config = dict(
    input='log_mel',
    spec_augment=True,
    inner_norm=False,
)
Rows from block 3, named by matrix and row number. Each number is 128 + 24 x the weight over its row's rms, rounded and kept within 0 to 255. All counts start at 0. Numbers have three digits each. After the name is the row's rms in percent of the matrix's.
# pw1: conv module expand (GLU, value and gate stacked) (model.blocks.3.conv.pw1.weight, 640x320), inputs 107-213
pw1.473 082:127173138089130086158066125094083137149125113129093149079136143109103151135130123116179126149145114167145151111100112095115162166100165165124101147082129117136108092150129102126120140107166083143102159143135094142118120132121115110118094125150097139140164092168112159149117119150180112073174098115130140107127119169130146
pw1.474 122:150128082114114114147058110142137148090084085136132107127120143135144138139131111129123089149164149156133111091110137103150138128082127152145128156085100155105091098112138133167150169081108094125141196110163156135135150112120119115135110095150131125101123088154109130165150133140132142113157139128135156086150137113132134
pw1.475 120:144144128060177068083130126121143138138123098132132158134122137129137138128115146144149136154198089124139112117165129143128118119121136144162110122125105112088096112158140119110113148102119110115087156160116143171108093146133112168130122110125089110144150134140164161127161164134148123131148117122168131109093121127130149
pw1.476 064:109103179099139144132127132091140140084125183104171163136108092156152125164115188163148099129137145145115120120138114156129124110134166125112138144121107114123150122142145127134147167113121102104138116140120188090123162109154142156153146164139138094141145146125112132117169162101123103114071160131122104134112120144110147
pw1.477 088:093110154156128151141183119111129110129114175149139110111118158121124106121113144127130120133070167165113164171121118136135136131158140131126151119132137127143172137110173129094123108160171150152147142157096141088136127142174148132146181162168124157122139124058134114098112097102133099146139100151110094169156123155104132
pw1.478 109:126150153108130088069141126126148084157112147170120113122158131117140125129096128127114129135175117111156151154112115156110110117115156104123110112107102109096120138127126096114145133155152151139147091174142178148107102161151139154073167148132093134133095158107132133173145141101120092147110128130124111148098125133134140
pw1.479 096:116153121132161136099109145158095087146146153163122146096136118136121174066120092150128155099130095133158148142145176127123154184151131133126157083120141110103102127121153127103121112135136142124102124120101110155105081086121123130110122124148117159142154111133122162140067140135156122101177116138106165144095100133138101
pw1.480 104:156123150154128104110135111147168130156144163168091122095122147117103141135111094136098141115109123134174158113134104135136167143110122130135079129096133115143159125106094132123132094142120135196133113129129093158083087171181130126088176096100120159159104085154118135142166119176135151076148084102119103133126128123130118
pw1.481 087:145111133152097105102114100153167121141121121135142148126134156117145124115142138116118123110137138086149142091158149117109134124101112129106097171130139153095121131078058130158172144127124102156137154142156123138142115114136136143110136084115094160105104087139081148179134141144110174108158127117123114072178127106125167
pw1.482 258:095165144076141127094136128127093130113151114124120138104139144132134180135125089158136135136146102169130147150134118142084131146140114086118098127115108131095121133119145131119098114147144123123100103152139131148100116127098136122088135182161111167147146145125142167137117134132169087126143148108119171183103094127137099
pw1.483 102:131134129110146140142111164086118134135133152115164104098136104119136126104125121112112091099135161169130159133112145120121118133135121142143125125103151135135083137135189071119152113111191136079162103176112156105162148079130135135123113161130071152086118112107148096148095116110119112133118137198097130125105121147159131
pw1.484 120:115104171163111148116130117185141122102115118132137107144111139157138121124126104120079125104103150120114126127132117147134154134114084119110137115167144129116137175066082117141140120166093155133140101118153129087122158097126163120127133155096172173150084112151118133164106117138105134111126164123116133124128142079110124
pw1.485 101:167166126172149137140125177159166179154189126138117128148097110122111125123141129131128170119107130110131118090158138133139108164146093117146126146126084132161161125112100132113102115133122150113095107103136094157122080138134094125110101087088132131135106129114142133136157126137115138104113124096109115134101163118144129
pw1.486 085:122127095118090128143146106121096110151081096155096136119126132120104090166116091110075105147165137138164156163086127102177106144073142125156137116113150126141116095119129147175134117094141143133140183086155108100105102147146138124136142094124157113130123106153119081153127092148118144108126092138155069115155157130116162
pw1.487 102:156110128120143132148167083123107135114116151130118153124112125152085138139161139184136183141106116128161143113174107147153167118112156104134103102125161126163125132138118177119104129112093098107107121115119108142160097165126107130134160126136143101130169129151125076104156125147165122142116121096152120146115134142088094
pw1.488 131:113091135123087142180091147147087165124128116109164153107108112083124103143173127098123144075093142149118143124070125116123155093123101140110113148115136144170143130139095131143153119113147117166144138159133103106146165105099116115165107123160119143092120113159124137126089117183142118082127155152111154093163104134127131
pw1.489 119:095127113094142102148079112096088133109111157107106144145128109104112148120172126072138116118149111129168139102132139096152140108140185187141146117079115145142105107123150148127152157065124113112107174111117119128135151127075116124139121100154143101113181095151112139143126111153195118123157125139159151116129104129124130
pw1.490 083:141159140106098101172099166106083111115092153141112087071149111121140126161133134125103105123172138163126132142114136083165133121092140155181113124078158137141094110141124122120150105112155144112143147136130134086147166142142111120120132098152125139098111120142147078168133109143101103095145133154139128113136172179154120
pw1.491 075:143166109098151111107137136106131139167153114132132128144154130118119083112156154135161154149122125137121115124163121142088120132136124119142148130118093125102110135185159110077101121119182118122134150135124147167154095119108119131111101132109063098116134163106191131068144163123162109153137128107113143172087097168153126
pw1.492 102:094159117108115063100135133093125094182137091142148118145195110121140122100152154134141135168151117084153146169130109158096098137129129088155115155118117132097091121118131151091114159140142151110145101171150183191134079123130156149089128154114114120108108156117156147157150172096143151161104116129117131164111125117117141
pw1.493 127:097126128097158173145138135082122110092141114114132173157132128112123121119125167122190110169115097145079112144111120153115121125155153169127138146125123113107142113142156154122089156123154102132079123136093158094146159104108105158141108147162180098136187144099092154109114125104136113167105128129162159137145126128101123
pw1.494 106:176129130111139103176103119114143117112085152129145125134089131097152140140158142091101121122160130143135123085111145073155134107105099159117072122105140111142099122103108094149142149103087121103107126111152109104119123115116083125136109110144160140113142097185090102187120111144107126117116153120160151078137152101132140
pw1.495 087:130126118128085159100148114165135106139137114117083150095153160143155165143099087193117149118126119134114124123129112156124152144128104065128105150142131130094135091133122150188124113157134087167116124120148088112133130119130108112091153125129139140154124144139096162121126116144123140107134147110123158160130119123128103
pw1.496 087:141151158142161111120181140116166116134149152171098116144143133151136121111096120158110115125127139111126126138139120143155133150120126106164157100129116120078169129121155145098125112168135137124139105141100158129079119144173144143065161109068099173150097160121142128130147135080111148119109091156097105127093129099154142
pw1.497 126:094146122142085117127102155138093156153148103105130119120180112087104111118140099070117143098113132147120109151092154100073113151110122159103158145111114149128080153104129087118144119122172147161168136135151096154146115118099139072129084116130099114072121119161154131133095115151154129104161124156094144120153113141127138
pw1.498 105:121156132128149155128126129134091108129145178155105114107144145078122142123118072153129146102134126186117133148133163106102127197156127135129137116113135102124136142131167108100147100164161146138118101158099114147119126131101145096099143168149097151151125132120139132124097120102124087128187120180113150154098104144147093
pw1.499 123:099078108120104113167093133158134174137118131110148148157132141113115131130141147090147134103105086109099104096091131107125143086093109159061116149137141111129133167115064110155139143121102108151130133108133095121172157103122120124171094127131144136087137098136117145116100125153154139107130159091135183095179128101108151
pw1.500 097:124147141116135128117173117102131095125135156149108134128123140119138140118116164158155115178108124134152143137141108156122118123141153127116143115102114125113159081119135150133085155133135108129096121132097170122139107113148125167123176160160144115130151141088122110128167150076136092179106107111126120162117123154117115
pw1.501 075:137118099137096093120118115079128082167128114118115129131130105139177113146089161117134096160142130085110119161129113131157096121080153109154105165146127142110091068142154138133116149086114139134144160099131156100118133168157127148120116119144147091121126130122113117141139142116101155145110120148140087147132155148100150
pw1.502 083:140137096139145089096137096130130106143142150148167138134150116121108157091141104154118130113146098115159162143125140157123142139183114115129138101099149145115116136134141131112158121149120123115139105147112147145087080116143139187125167172114079136142124142082141152133118135108147152145139115155113147124074108113139115
pw1.503 079:123137125113131089117178121108124112192112180145142114122152138120159116112118126127107164117146152111164148167152104137142129127132140090140109110124124151112138124154161133080127125146167168149138126168118145136119090174174142129081161124118069127099119154087155128137109119127143132153133093131090103178089107142144123
pw1.504 073:095133134148182120114136168124111159135137149153109095109126155108130089118126125124125091098117178142152141095139147101117143111155140171149134112110109123137157159136142101106138083132169158098142137198101147099156171117149114125129149133124114141110093127093133117139094123129117088127135129151091089108159140172178143
pw1.505 081:108081152137128133160133116103118141133148190122124127105102156127111134123125139103147128139081119152115119138119085140193106137145138126143116119143139122158174088148152120123095105095136132114103157111054087088104127155153141107141145125147131141142158118134114149085150116134118096127152112155144117163107143122087118
pw1.506 120:111121122133102169136072139147102106114116128097127187115134139090146144122116121122152090112110113137084131099103133111095143135165149172086133159140133120128104149127103130155146167102152063157124153126119112133157147080095096134168115123182123116128173092131073139141106133147142118124175149132143155102142118123119155
pw1.507 103:074067125115086119118083124162137129145093124133151148111125137087096123128156162100118090128148124123132138103117121144117149124155112152131104173125104119107153154117076136128123161129131119147118154133137113116148119109116116156175116106186138142106117085139105147154144161162122136127125152129172148088169120094112167
pw1.508 124:137104091180094143098112114176155157138164086116114130149166111146131146126127097115126155087129082102092099118106148147090124140141097106108140140200144147108119182109085107163143107167116131148127115107136114140115124114099159119122093114091126118146097141128118159109087129133119171151155138128143156121125136094130138
pw1.509 077:120099101127120119152128127103102121132090119105156137131115136135154080109127147078109135128120206095106110137130121093165114106109153152138171137150122158132106094150120133119112152082136129124186141150161110088161121129163140109124101116096121081104139150144129086141138106133081149176101130140109055127156132159121129
pw1.510 064:155154134119117115128134152133131130137114108108122119099095182121157101179127142102108114183113148146169136143147118113123114147104142105143149166112093135100119106126114131149113128118165122162144147124180121117080138124150113118131159122149107081124099096120137116168163121139096106099122132110113115128152170138131151
pw1.511 072:116143107124166142156115090138144156100108080115123145164127135130117135156147140128187139160122101131070073137136121105114094132129137139135134149134097102130137140162119125121126137143138120110089147137103106145163162143066092096170051148139121114131155175103135130086143148128116117155130126110155126165123116138112137
pw1.512 115:059125143107130127144171117069082098149100149130138157090147127107135116134130165138150110166085141141129139166134079131136146132126152116136141154083138117158135092124126151101102140127153123164148126147119148104152139148170137119110142133174137139101137121145087155134106129132145134108080098155126101150162125145103136
pw1.513 098:118119113098132115124117112095084103085103108132135185105118121126150184128128140147154125159153064122132128130132125130130133131106187129159150135126133129131107092124152180162111170094133074139087159097131134130131132101095103130146135132157124076126163140163094181121148146102174117133117128120167152112132115104118126
pw1.514 125:173164111135096114114116116139132081121097081145091115131138135154143126188115107149100117153165136138120126114131126141138116161079141099120135140142143119110097116110094141183124138138125127157115134100173126146073143153115131122079132113072162127178114113138114127177181126131074124127120108099161121125127152133139120
pw1.515 095:123182128100156096095140078126098123150151135156071165111149152154119137135145127157169177181159088113149125143158113131134143153109171107155109124125104076105123100158135147109105109142126109151092144106108114170124095202144118126101153115116110126151160122145135164118141164148153130094151081113154141165093138148128121
pw1.516 092:101119164143096142086192149148080133150139116142113115114125145123161130121098107156087155134127144141135129161121132134112127144096099084114129121164120135121132143086120143139094101173134166148169106136154118110118115136153161100081151130129137141122093172131132125133111134125099116134083140109076105186138119120122148
pw1.517 128:111123160074173127149120158102136147071100142110141114124087131138183093144120190151145058131153151134119091094132138129158113075131147158163156148110100114127122084147129146148137143091083137097093110111127170106104185103126128151154120120119147116134110138140120111141154140109114102113102151150172119099152152111154152
pw1.518 090:103173171131103099087124128118117148173173127139115127106147122140118122129132150145152133152094131094158151150142087154091128148126117076134115192111091120114128133115078146105135097167140128153152130113155133160120086136176153126125175119123094147120069116133134145141141157146145108077120130100092119175119173136124149
pw1.519 085:124123066147132115158121110070117107146156153149131155131116086140091128081127110088139134116105097098118144108119108139175136134147177171138125109102122133180109062145154146148132123090119107122116169096091138113122137132143114141183143077145119087122174097113114111093149106143121128152139116153156145125127159124117135
pw1.520 179:128108131171099160123122121137142116114115126140130113122129150128128138121107078105083107103115124158113143139087154136108117163136111140117153136182171149129153167066115131145162119152136139173122136113140140092087143111131156112130153120164141167160113083125092147131105104145136136133169132166144132097132141078122136
pw1.521 092:113193187086172082129118148113099165147151127147114111092132152102124121131164132136140099136154158126177156125150131106119135158106114133167103141101119113106120130157142124081143102130156151126128131147134118149137119150147134140117126129128078154099099120128157123163143153128165105083115093116117087133107141183161166
pw1.522 069:151117111136102160145120147085085063110108111081072114105146110124148127155096106116115128136104151165087093162102136130159083150124168119176192137139141136149122057145180142149092116112147151134153141140118146105117141142119145105101093120137163070147138152150141104103133093102075122174121133139165109170125128143118118
pw1.523 125:210150129097135123102125113126126113125115140141082130098099163152164147157112094167118108142165116162169141112145157136138122168103144121164126130132131138083093096144135131163133127125121105132112148124139146125091128146140110147076153108113101117197135118136117124191168146127118112113156120129134123119088141149136129
pw1.524 109:151115135107146104103063133138147162090121091114175134108068159167155133132129121108110086093159112146112115085119154107105111149098108161132138162149121135099099133132121104154178142082103109118130159110153115131106146090088121137132087089111111116153119135173125153140094131157148135112177160116115143062147109109162135
pw1.525 081:104135097160109130113126130167133153154140106094117154138152128181153146139093117111136167131139098116096059142097146152108114134140097124110125152172138141114126159109107135126114148175139141141115119149128142117108132115116154108135097156120150126152134166119099156103100129113087141155124128107134153165148120103120120
pw1.526 070:116129159135135089108158111105161127151151135150149122148139102133125138110155177101137141171134123064155166155171087133103138110167151096119119122123107127156114147078105148081103122155145164105135138129120141158164082122139141166141127132154106152075130133104153149124123169094151132157082128105139130129117127139104152
pw1.527 133:090115124121145165116167104099122087138136164144126159110141134111133131115112133160147144130103118156098138153118121165114142126172141126120135100118167117129139106119160093115116109162148133124132101146086147104114134126127176131132143195160131142161148181085120155091066106087126104172108131149123133177107105124108088
pw1.528 068:131108109130094128112091112132132107090106099114166147105126124150152119165142127110107111127191120142139145156096130138093121120115127138120114145143162134135103157076106124179161145131089130168155135105183138108117160104123158149143110111137158129099118109177111111144116134142127160150112141140179145078137128084129142
pw1.529 291:108150146144137155092129147129118163139179114144120103102161164078127132104097096120146130109093152175094126151120154145070102171177103151145162136130108121114160140151162116088129116160170113167128112165109117173106114131145150111099143156142089157151110133089151170094108115123144117115159100140093132156124104139154126
pw1.530 120:110071094189094140134123119182161164096173114153127136164141126099111110131139122096119138095095119088100106096106124150112123088151091160120123132154104159141151152129073129151146117123096127167155118080127079152157101134122110137149128112112114116121112166121149133105110148163151146135152121099119137108142157110128168
pw1.531 084:134117092119112132142069143143082144114112126104138170105152144126137137121136111149179142106140113131124108099125154126099167134075168153132145179102150161096100116131089110136137177107132073146148128141133065140142133129128108090140096099096133105107162085165092131155091104154181167092155105128106169094152108151125138
pw1.532 087:124121162161077097086159110156127133153140144177127122107130164119153116117096120109077137117099154114143138147134117142133138142125102107118112157167134117111154137094085147127128100154111163176152115114136107109117087152167162132074175114140127150114099126128121126151109144161104120113129132116108109146145147099137142
pw1.533 108:097136129119133164117160119072120085131113151132128131116113117134146137135096130137130091150095118177111162170108115178125126100188134126142181106114150102148145105119182120124132124126148127113108096105090145094113146130144159151124162184155145138151156141086117134102107105064120116160102128169132123150140105114154090
pw1.534 107:102137138099159143095156114105125124107124126129130133135115164158147103138113130177173113164114123163110103137142101140099111119135127101119146153124099117114138117171159124111090144150143134125104129176116154128109140125133135128119157172133114120139135178093152155105169145090101108132120123087144134171129117149127093
pw1.535 133:110143135131126139148084158127081162152128119125127145111176113087126138120138098098161181104116117140109118142073155080097129157097154147137119132135150129146104147154127092105126146101184101112142117149138084135172144088098124067118056131119114113112146131150126104133094124177148114133161102151090131148134104148170145
pw1.536 127:159140150091131085114110148103120076100071133139135130128106140142156147147136118135094086134182122147161143128140139106156121115090160154155104116091157135098094105096130108184125176065106117120105149118151132117078122134121119145091129117142120127136157086162107115203161147125127112124127132159151130075117130132142131
pw1.537 068:094100140143122135137173131076129107182159144131130127140143108130114103111140148114151126142119137070098123150129089133138113110133129116147119117151117137130147118162143134079120130122142141079141133151073150106161115102149138154137119165137124118124157187087146094095137153080103138171069105145101083179100116135107158
pw1.538 092:096112095164078143161154123128168111145135135121125116149139149108134108141095145106113105118099176121082119153081108125146101129116153162143168108157109118136151106104128104152145165125159125148123149116090129119080136125167152145101125105128155118162150122092093133097135095140104123164161121150150086091124145093123117
pw1.539 090:109105127164092126157120165133123094155100111120179124122135104084103112095155144099129144118087151114139140145110129099135113125111128159123129106122164135149109127111119110143125149093152145108155136118126125105158131097133140113162099120140140128091126099140132090134105131148103137136116104175100103106163111131120143
pw1.540 119:097116111132128132120119120145120139135138121122101168151180120077076145130119112125156170117129080111105112127106139145128159137133160159112082104142153101144130148115116138106098117124125129139106113115107078163129116151092124079114097127125165118148149162127099151101102114161161130150131075111131170148131116134140111
pw1.541 111:107148113156099114132148131121123177180182124137120100120166120139118112137112132102144197136109132097126099153125124114142109138106127078143114130154143133142135121154126108081093106143133170134131098123123094139150080170161165109117088136097103126117119177103171121103118115115123120142139113130098094183116150161116104
pw1.542 086:158078097151127172113152130139193119112135120088128150127091105150129146107098139142094124091090146140142121140136116144184149103138127133129107103151133149171138089095158151178111099109056120121144143074130132085097116125165124117139157108155166107116129148146103132079140100125108172146083127141153106094150134116123088
pw1.543 101:157166151091167104152093130100142139131119107156115140117091135139113137151154146109125118146153094123181155127134127113144118155103131155179073156131119130141109093107138131101128138103135093127093169089128128133117110128123105159153130091157102122139148092141101139153161150141151117113148100148174121087097149144124177
pw1.544 098:113124103152114173176144150099112098123119122092142106125155112115117141138109098131138129108104149163085089137100151123115099146128135121115175097130159151169104134151172112122111122117145148078131097148120130090153146100103145096133081154123160135122140180121140085103098069098086097172089123149107140171130132171143087
pw1.545 078:101094163119101122120167126105109132116134129118182133102094113140098130108105172164151111132089118145132127162129103163113116136138106084130171147137109118141169102142109136146070131149099125134101106148120131100159099129157162164140140146138153127133134165149132161111146142114122125135106145132122131123168079115083081
pw1.546 121:126160147117155099125124117149150159158149121149140109133122145110106122111156144101108127119124144122196170103167105082116131130139137152128075138092085133131121132113132135084145116142175106144137140129143116176115081114154106138124150116169086144111143098127151160128148154146183108093154109113125124131116124150144153
pw1.547 084:136118163110165167163145116135137116129113166137134130149077103143132159127127140153123120127093132125155125142158115124189128149134145138163123118150116109154147074138138140138097139130086128113078148096074088081074113159158129134127167143151164123140163113163085112127141130125121104113126097119158100121101141135115135
pw1.548 132:147119094105160123105125111112138104114118107119118145152112134179147127156118131153157100137150100107109099132152111156136135118125153125125144120137132150113122109131155140142139150111119097108092136104102164130102116130128103169133131127128122083160151130099121167109179168097143137148156117117165144124086132104112140
pw1.549 120:132127115147143165118135102140133141112169130118135177152132115106122137073118103129148162089068081131122124118139145163094148115158111158084093142125118156137147157102112136122144138148150090158122083108121125153107131099131116130139135139136140110139173101117103151094100133169149140115132129144104201126133120099128129
pw1.550 070:122117120122120158126112165173132114066123111095143125135129108163130146135155144141116106114140098148100117113117149144135133095157118130105112111141163129141148178134134141137125168105100127085128104137123123101166174085085132153155144168137174136104126147114113105102124081124125153140090168114146169096155136110123108
pw1.551 091:050118110137088155104163123095137114112107111130177151112142120105141119125123163133165109170119130134110156162121098180092126125163156130086144152097097131102165134109108150124095163155129130166140130150115165129121115139128148149148127175180147116100130114104104122112159148110135135138096128145158171148150124121083119
pw1.552 099:100107123149097154159116127125121114100109155081134172139125141130122149155172130120117122136101103125117144138090104117156156111140159103090109146127143127162147137127097127159116143098140114153115162115124086083151177129116103117155122166181169089121176104140075138101110114158120129129112134116171144116146118097097130
pw1.553 153:116104149124144084110109117135127164142163133121124132114135127100087137115138108083105146090137108083176144077129134083138141139099125160158096129115131142122096144109110135133128110119115115141140152099130083138141093145115124133129124109118103143110145123155098132149122125154199148130144100104118115095129115128131184
pw1.554 108:090108140146145140141125143105138099121111167136135129079096130114136111098125140157137084104095170173154171116111128149129146104129134159137166123106133155142142107118157113123135125120138119132138128158099166116127139109181171140156173153174104160138122078099116118145129114101151127141109093180095121114135138136109143
pw1.555 101:107103141109159116082148086111135173121146137115132171148116132151100151108096154168181160126132073114106115119128120178088129097150126109100085143157141105097133162145101154132155137156104089144116102142104113167137147136112143137135118138115125109156162171099124152093118153139148170144114130110110168126134093085107119
pw1.556 070:082108158146120146117152105168137144112157148145140121107113134141109114095102158150153106155077148106107130127127125195110126141202160144120154147147073125121193125116089175111115128151132130137145128117072138137105160144171151135118156140135159133128102126087102168118125133135107107146121121110112116148171138134103135
pw1.557 162:105141147101129178138150156099045105100104159138104120086097168151137146132104113177144131167109147177135148162131100126122116165124130075128129125107126112120139094160151139123090125140170133120122133140145136103138161140134126128105134177145140124174144161117139117130127111100115064111095115123099129190114108171114087
pw1.558 085:128105129165128185118137110152173111119150131137164119147120123116139106106124137112112086099093134158089133077103142164079114120212093147130155124174142149136140178148152100149159124155135148136136096138114169115103143107116141143142130154150113125145123160076149153106109110099086142141126144127126134136123156121122149
pw1.559 169:144126117140126079096153080149167147170173148164122136132163100141106151089127112139121168109133127089171148093143115167125150116161145099115109102109106136127121134126115135116134101157086126138138110126109132188099066172155150157110179132083109141129123139112149159116127114116154151126152096110103129127105122120125115
pw1.560 100:108136126134138136118153160102127123140151109110120142131173117099117118121149168127148162163117128079144122162158112123108108125130145091133148136124106151135122119154116145120103152142194154095145090136122143118175118105109131144128118151127130064100131167099150108110130167103143114170085127121116142189149088163118120
pw1.561 116:159162157139142144122149158098139114150157157149125072100127157118141087126147109125089130113119196169158154148132143121122136149109124140152139120121122161122154111147163086118132101154173130120157104159136139114122120130185122123082163112124108146119077124101142084142133091106101102111144123154100069149133124179172105
pw1.562 097:093102159108114170123151138094087093110142144150108140082173120115133167132127150155137108172116107145124156160113097162088107131151154085117147129121125101124185107128125188106099145167137102171117108115101141097121144144142153150094179147161137148128146154130064161128133133105133127141070114151129116167110097133085123
pw1.563 106:131119127153116138107122101164154151102136103123125142135143121165127169163127125136151141118123076113115112122095114157115158125106111080115111129181149116125147179103059135150131124162078160141099089097160110120112151136110150111117135168097181150152111134130105159144091126143118159133114145106134179148120148081077094
pw1.564 122:114128116155108172140108171154116134130148119103121097091172113094135137150122101088104121073113148148119113147067163108088130114144088143127157146130156176133120172098127108125158099145157131131158104140138134101128149089100161077120109129134111128126069122140107134127087086131125148107160144169107130136156150129138114
pw1.565 152:146145141097180113131082125112146143113114127120115091115083153122129139129125126104140091142147157155151139093155153081137132137126147172158133115083103118122094105141169134138160133073121100113097186116125163138106148123128083149158137109151109132144152087135152134159162128148151114122158101130132121089117138157148140
pw1.566 105:131115173118127127113153118142139132117141147130120161112054154128137104169104131131122130123093120151102141136136090143152144139135117108095105158146092114136186108105086152152117104144104139165110135097140116106092138171145122134119165120135139127169092130141109170115140140166125136070123134101150137133126118098099099
pw1.567 141:159138097136116096144117120115145112169106120124112093158162097147114124134137102102094164102163135076160123128117138114172132107069159131172132097124167165134085120138139110126154118101097144093152124093142123122142091127118126120120110093073143096123122140153140088148123124134121163147146112120137100108101150147152152
pw1.568 093:098131137132104089094151102164167189164182112121164165134140155099104118121134141107111143128122120088129155118152142150061127128161107125100090159126101131114115152113066110120141122135118129179165119148155113205136081128118160132141128140100111121105107121131143151132126154134154155144125126086131121099141132127128139
pw1.569 072:138119131108126157125146115088123093101136150115119141104091117127125105134104136164155104142111155119114136126139112139157123125141156111139173153120130098145169079162135159139083135104106114115139130097111095099139149169153087127148144106135155104146121142126114081105173122107135116114083111104117089148168123179128113
pw1.570 087:122145187115146157115184131127116149119121135142147115120126151085181123152133137153119096121121137178124124135119136130064111130121106102106135117180143108109140160139122106112122116164140133117138068182136136105137150100139168123110155173111114158156090188114147118139100119101112127132081143159085129130142127138151139
pw1.571 113:153162102115135084107094092112147124132135126124094159112113146176154144155130109130127120156178095114147115114141130114147153148058150122139092142132142141087125117127133136144134148090090104146095170091141129145076123152128093129102111096108149124154158101141103160156155171160141137124153121121171132112117124114129123
pw1.572 086:066131154084138109123122159150134144121110145102151120117112125086099133110169167110107071123143147129158188127151153130126147123152100152136115143055101115092130134115120129119151146118135133130145133153125139130134125108142142165136134118157125156085105085114127145172122136155166132094124117152124111104157081117167178
pw1.573 095:148121166147135127101138127197154132106131116147163115153117111113118162113155133145102134072149098156118114100135150133101152106169084127108127101136144102116135205109099105132165121154076137130104085146150086164117119105105162130137134144101102178121082126121173133125099127118097129112150160111108165080102115097154136
pw1.574 082:172109082141115132151103123117153123140133117110130125184132097177141118140109120103117133097160118077117083112134121142169118088119144150126142125163147158144108100130118118157132137113084134121128123061144136156146121125134124125138077085079166077124112159140120108107147119120121160141128142100148138098134148110147148
pw1.575 077:102151128133096122135155162116104126160121129111100156096166131153150158130126115149121140160118131102156120155138109155130116153091136060127113174146126145128142108131081167117076145155132135133112111123131106123109103168142135128085145128120143108101125123140115112162173132108109138144075108115097090164133135136100141
pw1.576 088:118140107138112152113175112087120077109135164150130160108130118119125136116114117160141123154113116157103154191116093179131149154144139103109148095139138110115145126118148128114107128173153107142151106138095138108106123133156159145112174147141109145171144171097108130088102108110138107170135134164118114178126101133121108
pw1.577 125:164145088133135096122051137152114129114107077116127115153127086130136168147116071105116142131172109135132116133132155084149133152124118135147131128109143142125073137108134114134168153103114130096128156107157132162119115122059114113146103103110128107124130090152130117182124123150142118135143115133138153100089121105138124
pw1.578 091:090112156128130115122127101087129107143152144134107126111114148131088105138125165134178091184086140126135142153135068162139133129144158117139114152117098086128165076126131163089093107120133131155117146126091150121132113166157134156123155137184113153142121149114153151106142151128136098125104096135156100170131130143096160
pw1.579 114:114102100135132143117125110138134096124126135146136133132139111131125166102100130136127085116136106152120157175122158168108101128169118139136173112135137131118119156105167131115177141156148119113110117155100183108107131081098166169146128162155137138150147131083111157131123126103127137146165130164151164118119119115136124
pw1.580 085:126142132134117125149144151091138079141092118134139097137105144141158086120109123104115085137140157145110128135141120128133096127105144163137120140100124158123139101130146105114129153122167132111162123129128168107134147108160117139140117117126114122095099120103137095170152140119059121110107133144109120122139192144135154
pw1.581 127:112148122100126137171103136105077073113087152133104132064128146113111158146133109144144110150134140184152173149114126094144155154118163137127128109065156120139121081132164136129118137093165114138108152129122118114120144164119098107114137149170143163139155097152094122149121099139155096097150099143144131127122099159132100
pw1.582 110:114146155129170133096171133115107137124156136159140148118138161129105118102131139174168123158123098145091116138169116152086125124183123130114127118112118115113132139171144123086108122144152112120144114168106135166166113123120144140139121179132063127130132181083187144098141164096155114145118113123090151172109110166121109
pw1.583 117:131140139139152120100117127138159127122138083124136120147130111164136135136139155141147090173158116086163124099167147169113109079138130091149107152110102166081110137133118152128132162120104116103132128127145184182139117121127128176138126157127126107118118129108140143165169198104109134134096141098121144134115159114117158
pw1.584 133:095133133112102129162083136134102143098094083114143140080124135096144129132172146098127120121143136168122150137099149105100121121108125176129118154132139141137101110103120119160153140114141104165147169116167109107133171107119138126155109107183138134114131054168123137162092129183117130096153144141148143102162128145132148
pw1.585 095:165116085145109105155103116109149130147127072109112132162147099155114132162132139078103128114181101084138101092133139100154114080092127148140137110141170151141055128121126097147134130082100140111116137111147137141142132114088123156167085080080144097113146122138124107144125125123120153160120121141168113095113159102134183
pw1.586 100:142136132163116161103176131170148109122141131140147123109147122124091105124121097154091140101114125155104127129103129170097126125141098096090159083136169118134112145156152098113137102173117160115143090177147111145108107122117171134132129154061111138140100180084196127109096110111087149126122146125081128165112121125131111
pw1.587 110:178166132129151109121105124106122117138138147183090118090100144146131104136109059137097152114153127134149170093155178108151136160136121157165095132088128106135129103152171126133145120099129118148112135136129106145091115181145086114108150098124098132156130091128128094155166137142143122060145107123122125130085138169154136
pw1.588 124:124142136153170157097117138176119167126134084091167143141162109107122159111095130111146151129114113123079116097140143119071122131146109146103100130136146126124141201129133110129145160137137146135129099146148100183175132111075125087155092162126139135091144151128144115114085130111139150130119156105099167107163104137138111
pw1.589 101:135118092177079145117137136146167106135131115124158127136156105123148138092091067120096168082119138129120129143107152142119131163147131133108132123140161162143120163104114095136161121127125168157169113153138118125105114085118139121117118124112121126119100131122102119129055096139114148143152143147098160123113116106132118
pw1.590 146:148144143123127116108110135148123130128135142116106115097110113098136140100115085126089105097160127184161196141124156124118130169155109155134132112115148151113103144124178121124154107130138126132121161169138144156092110113136168139123164124134129160134118075114135131161119120142128132109175114177118163114105091127136138
pw1.591 090:149120132091144113123113080100118121119134162153127142109088130126107114114128117112108108131123134153164184088138079139174151100151144159137124134097124128146146063154155129139162095116138091147114174106131100137132129149169122161151166111132081115115146092118112141130130097152168117091121125135160122125127128130117147
pw1.592 115:133134131149155112100158096133141142156200140178086128127142135106109120139121103133114159117123112118170135110169111151120138171157116102112130117124119135122130155122150137096115071160143136144124130118109097164109052189134130109099155135100080150141115154111166139102127111115185113095134077083110137159099140146143120
pw1.593 078:074122138150099135158152106117145085155118159156130136154193101139101108126113128143148135175103127089103118176095096152115119132122125112101133148133184116135136141129093140109129154159156135155131102096121141110129159145166130111111094132132180146124111134097095131136134133123078134128067119118100112170147173145133124
pw1.594 070:122121134142064101149122092142097130131100095137108154123122101145130131139155116093104174126143141100148119142101123128152131123068143124142128140148117102128121094120082131162121133100078131160125165112210090118111136150129149113120103081076148119107108115191080123164120122171123158105138129132156106105136161109121153
pw1.595 132:102127125123106110146085143153094140142106105129134152090140123120139143123140102092115157104152109124126122147084145095122142167098135154129119151110166129125116129102073116133138129116139157162139139134162074118136135127103158084119092108111135131108129102164105129161071116174135121099145119135136139102160127137120135
pw1.596 089:151145131110119160155139169096116094127113139115133109104135153106189130138091096132114137128148169175089126165100156083145103158122134157149161108096138142132107102143161098188123138121178116149143142153128128107122164111121093097110114123152137100153120134113120091149109111133100110115126119155113108147142099154189111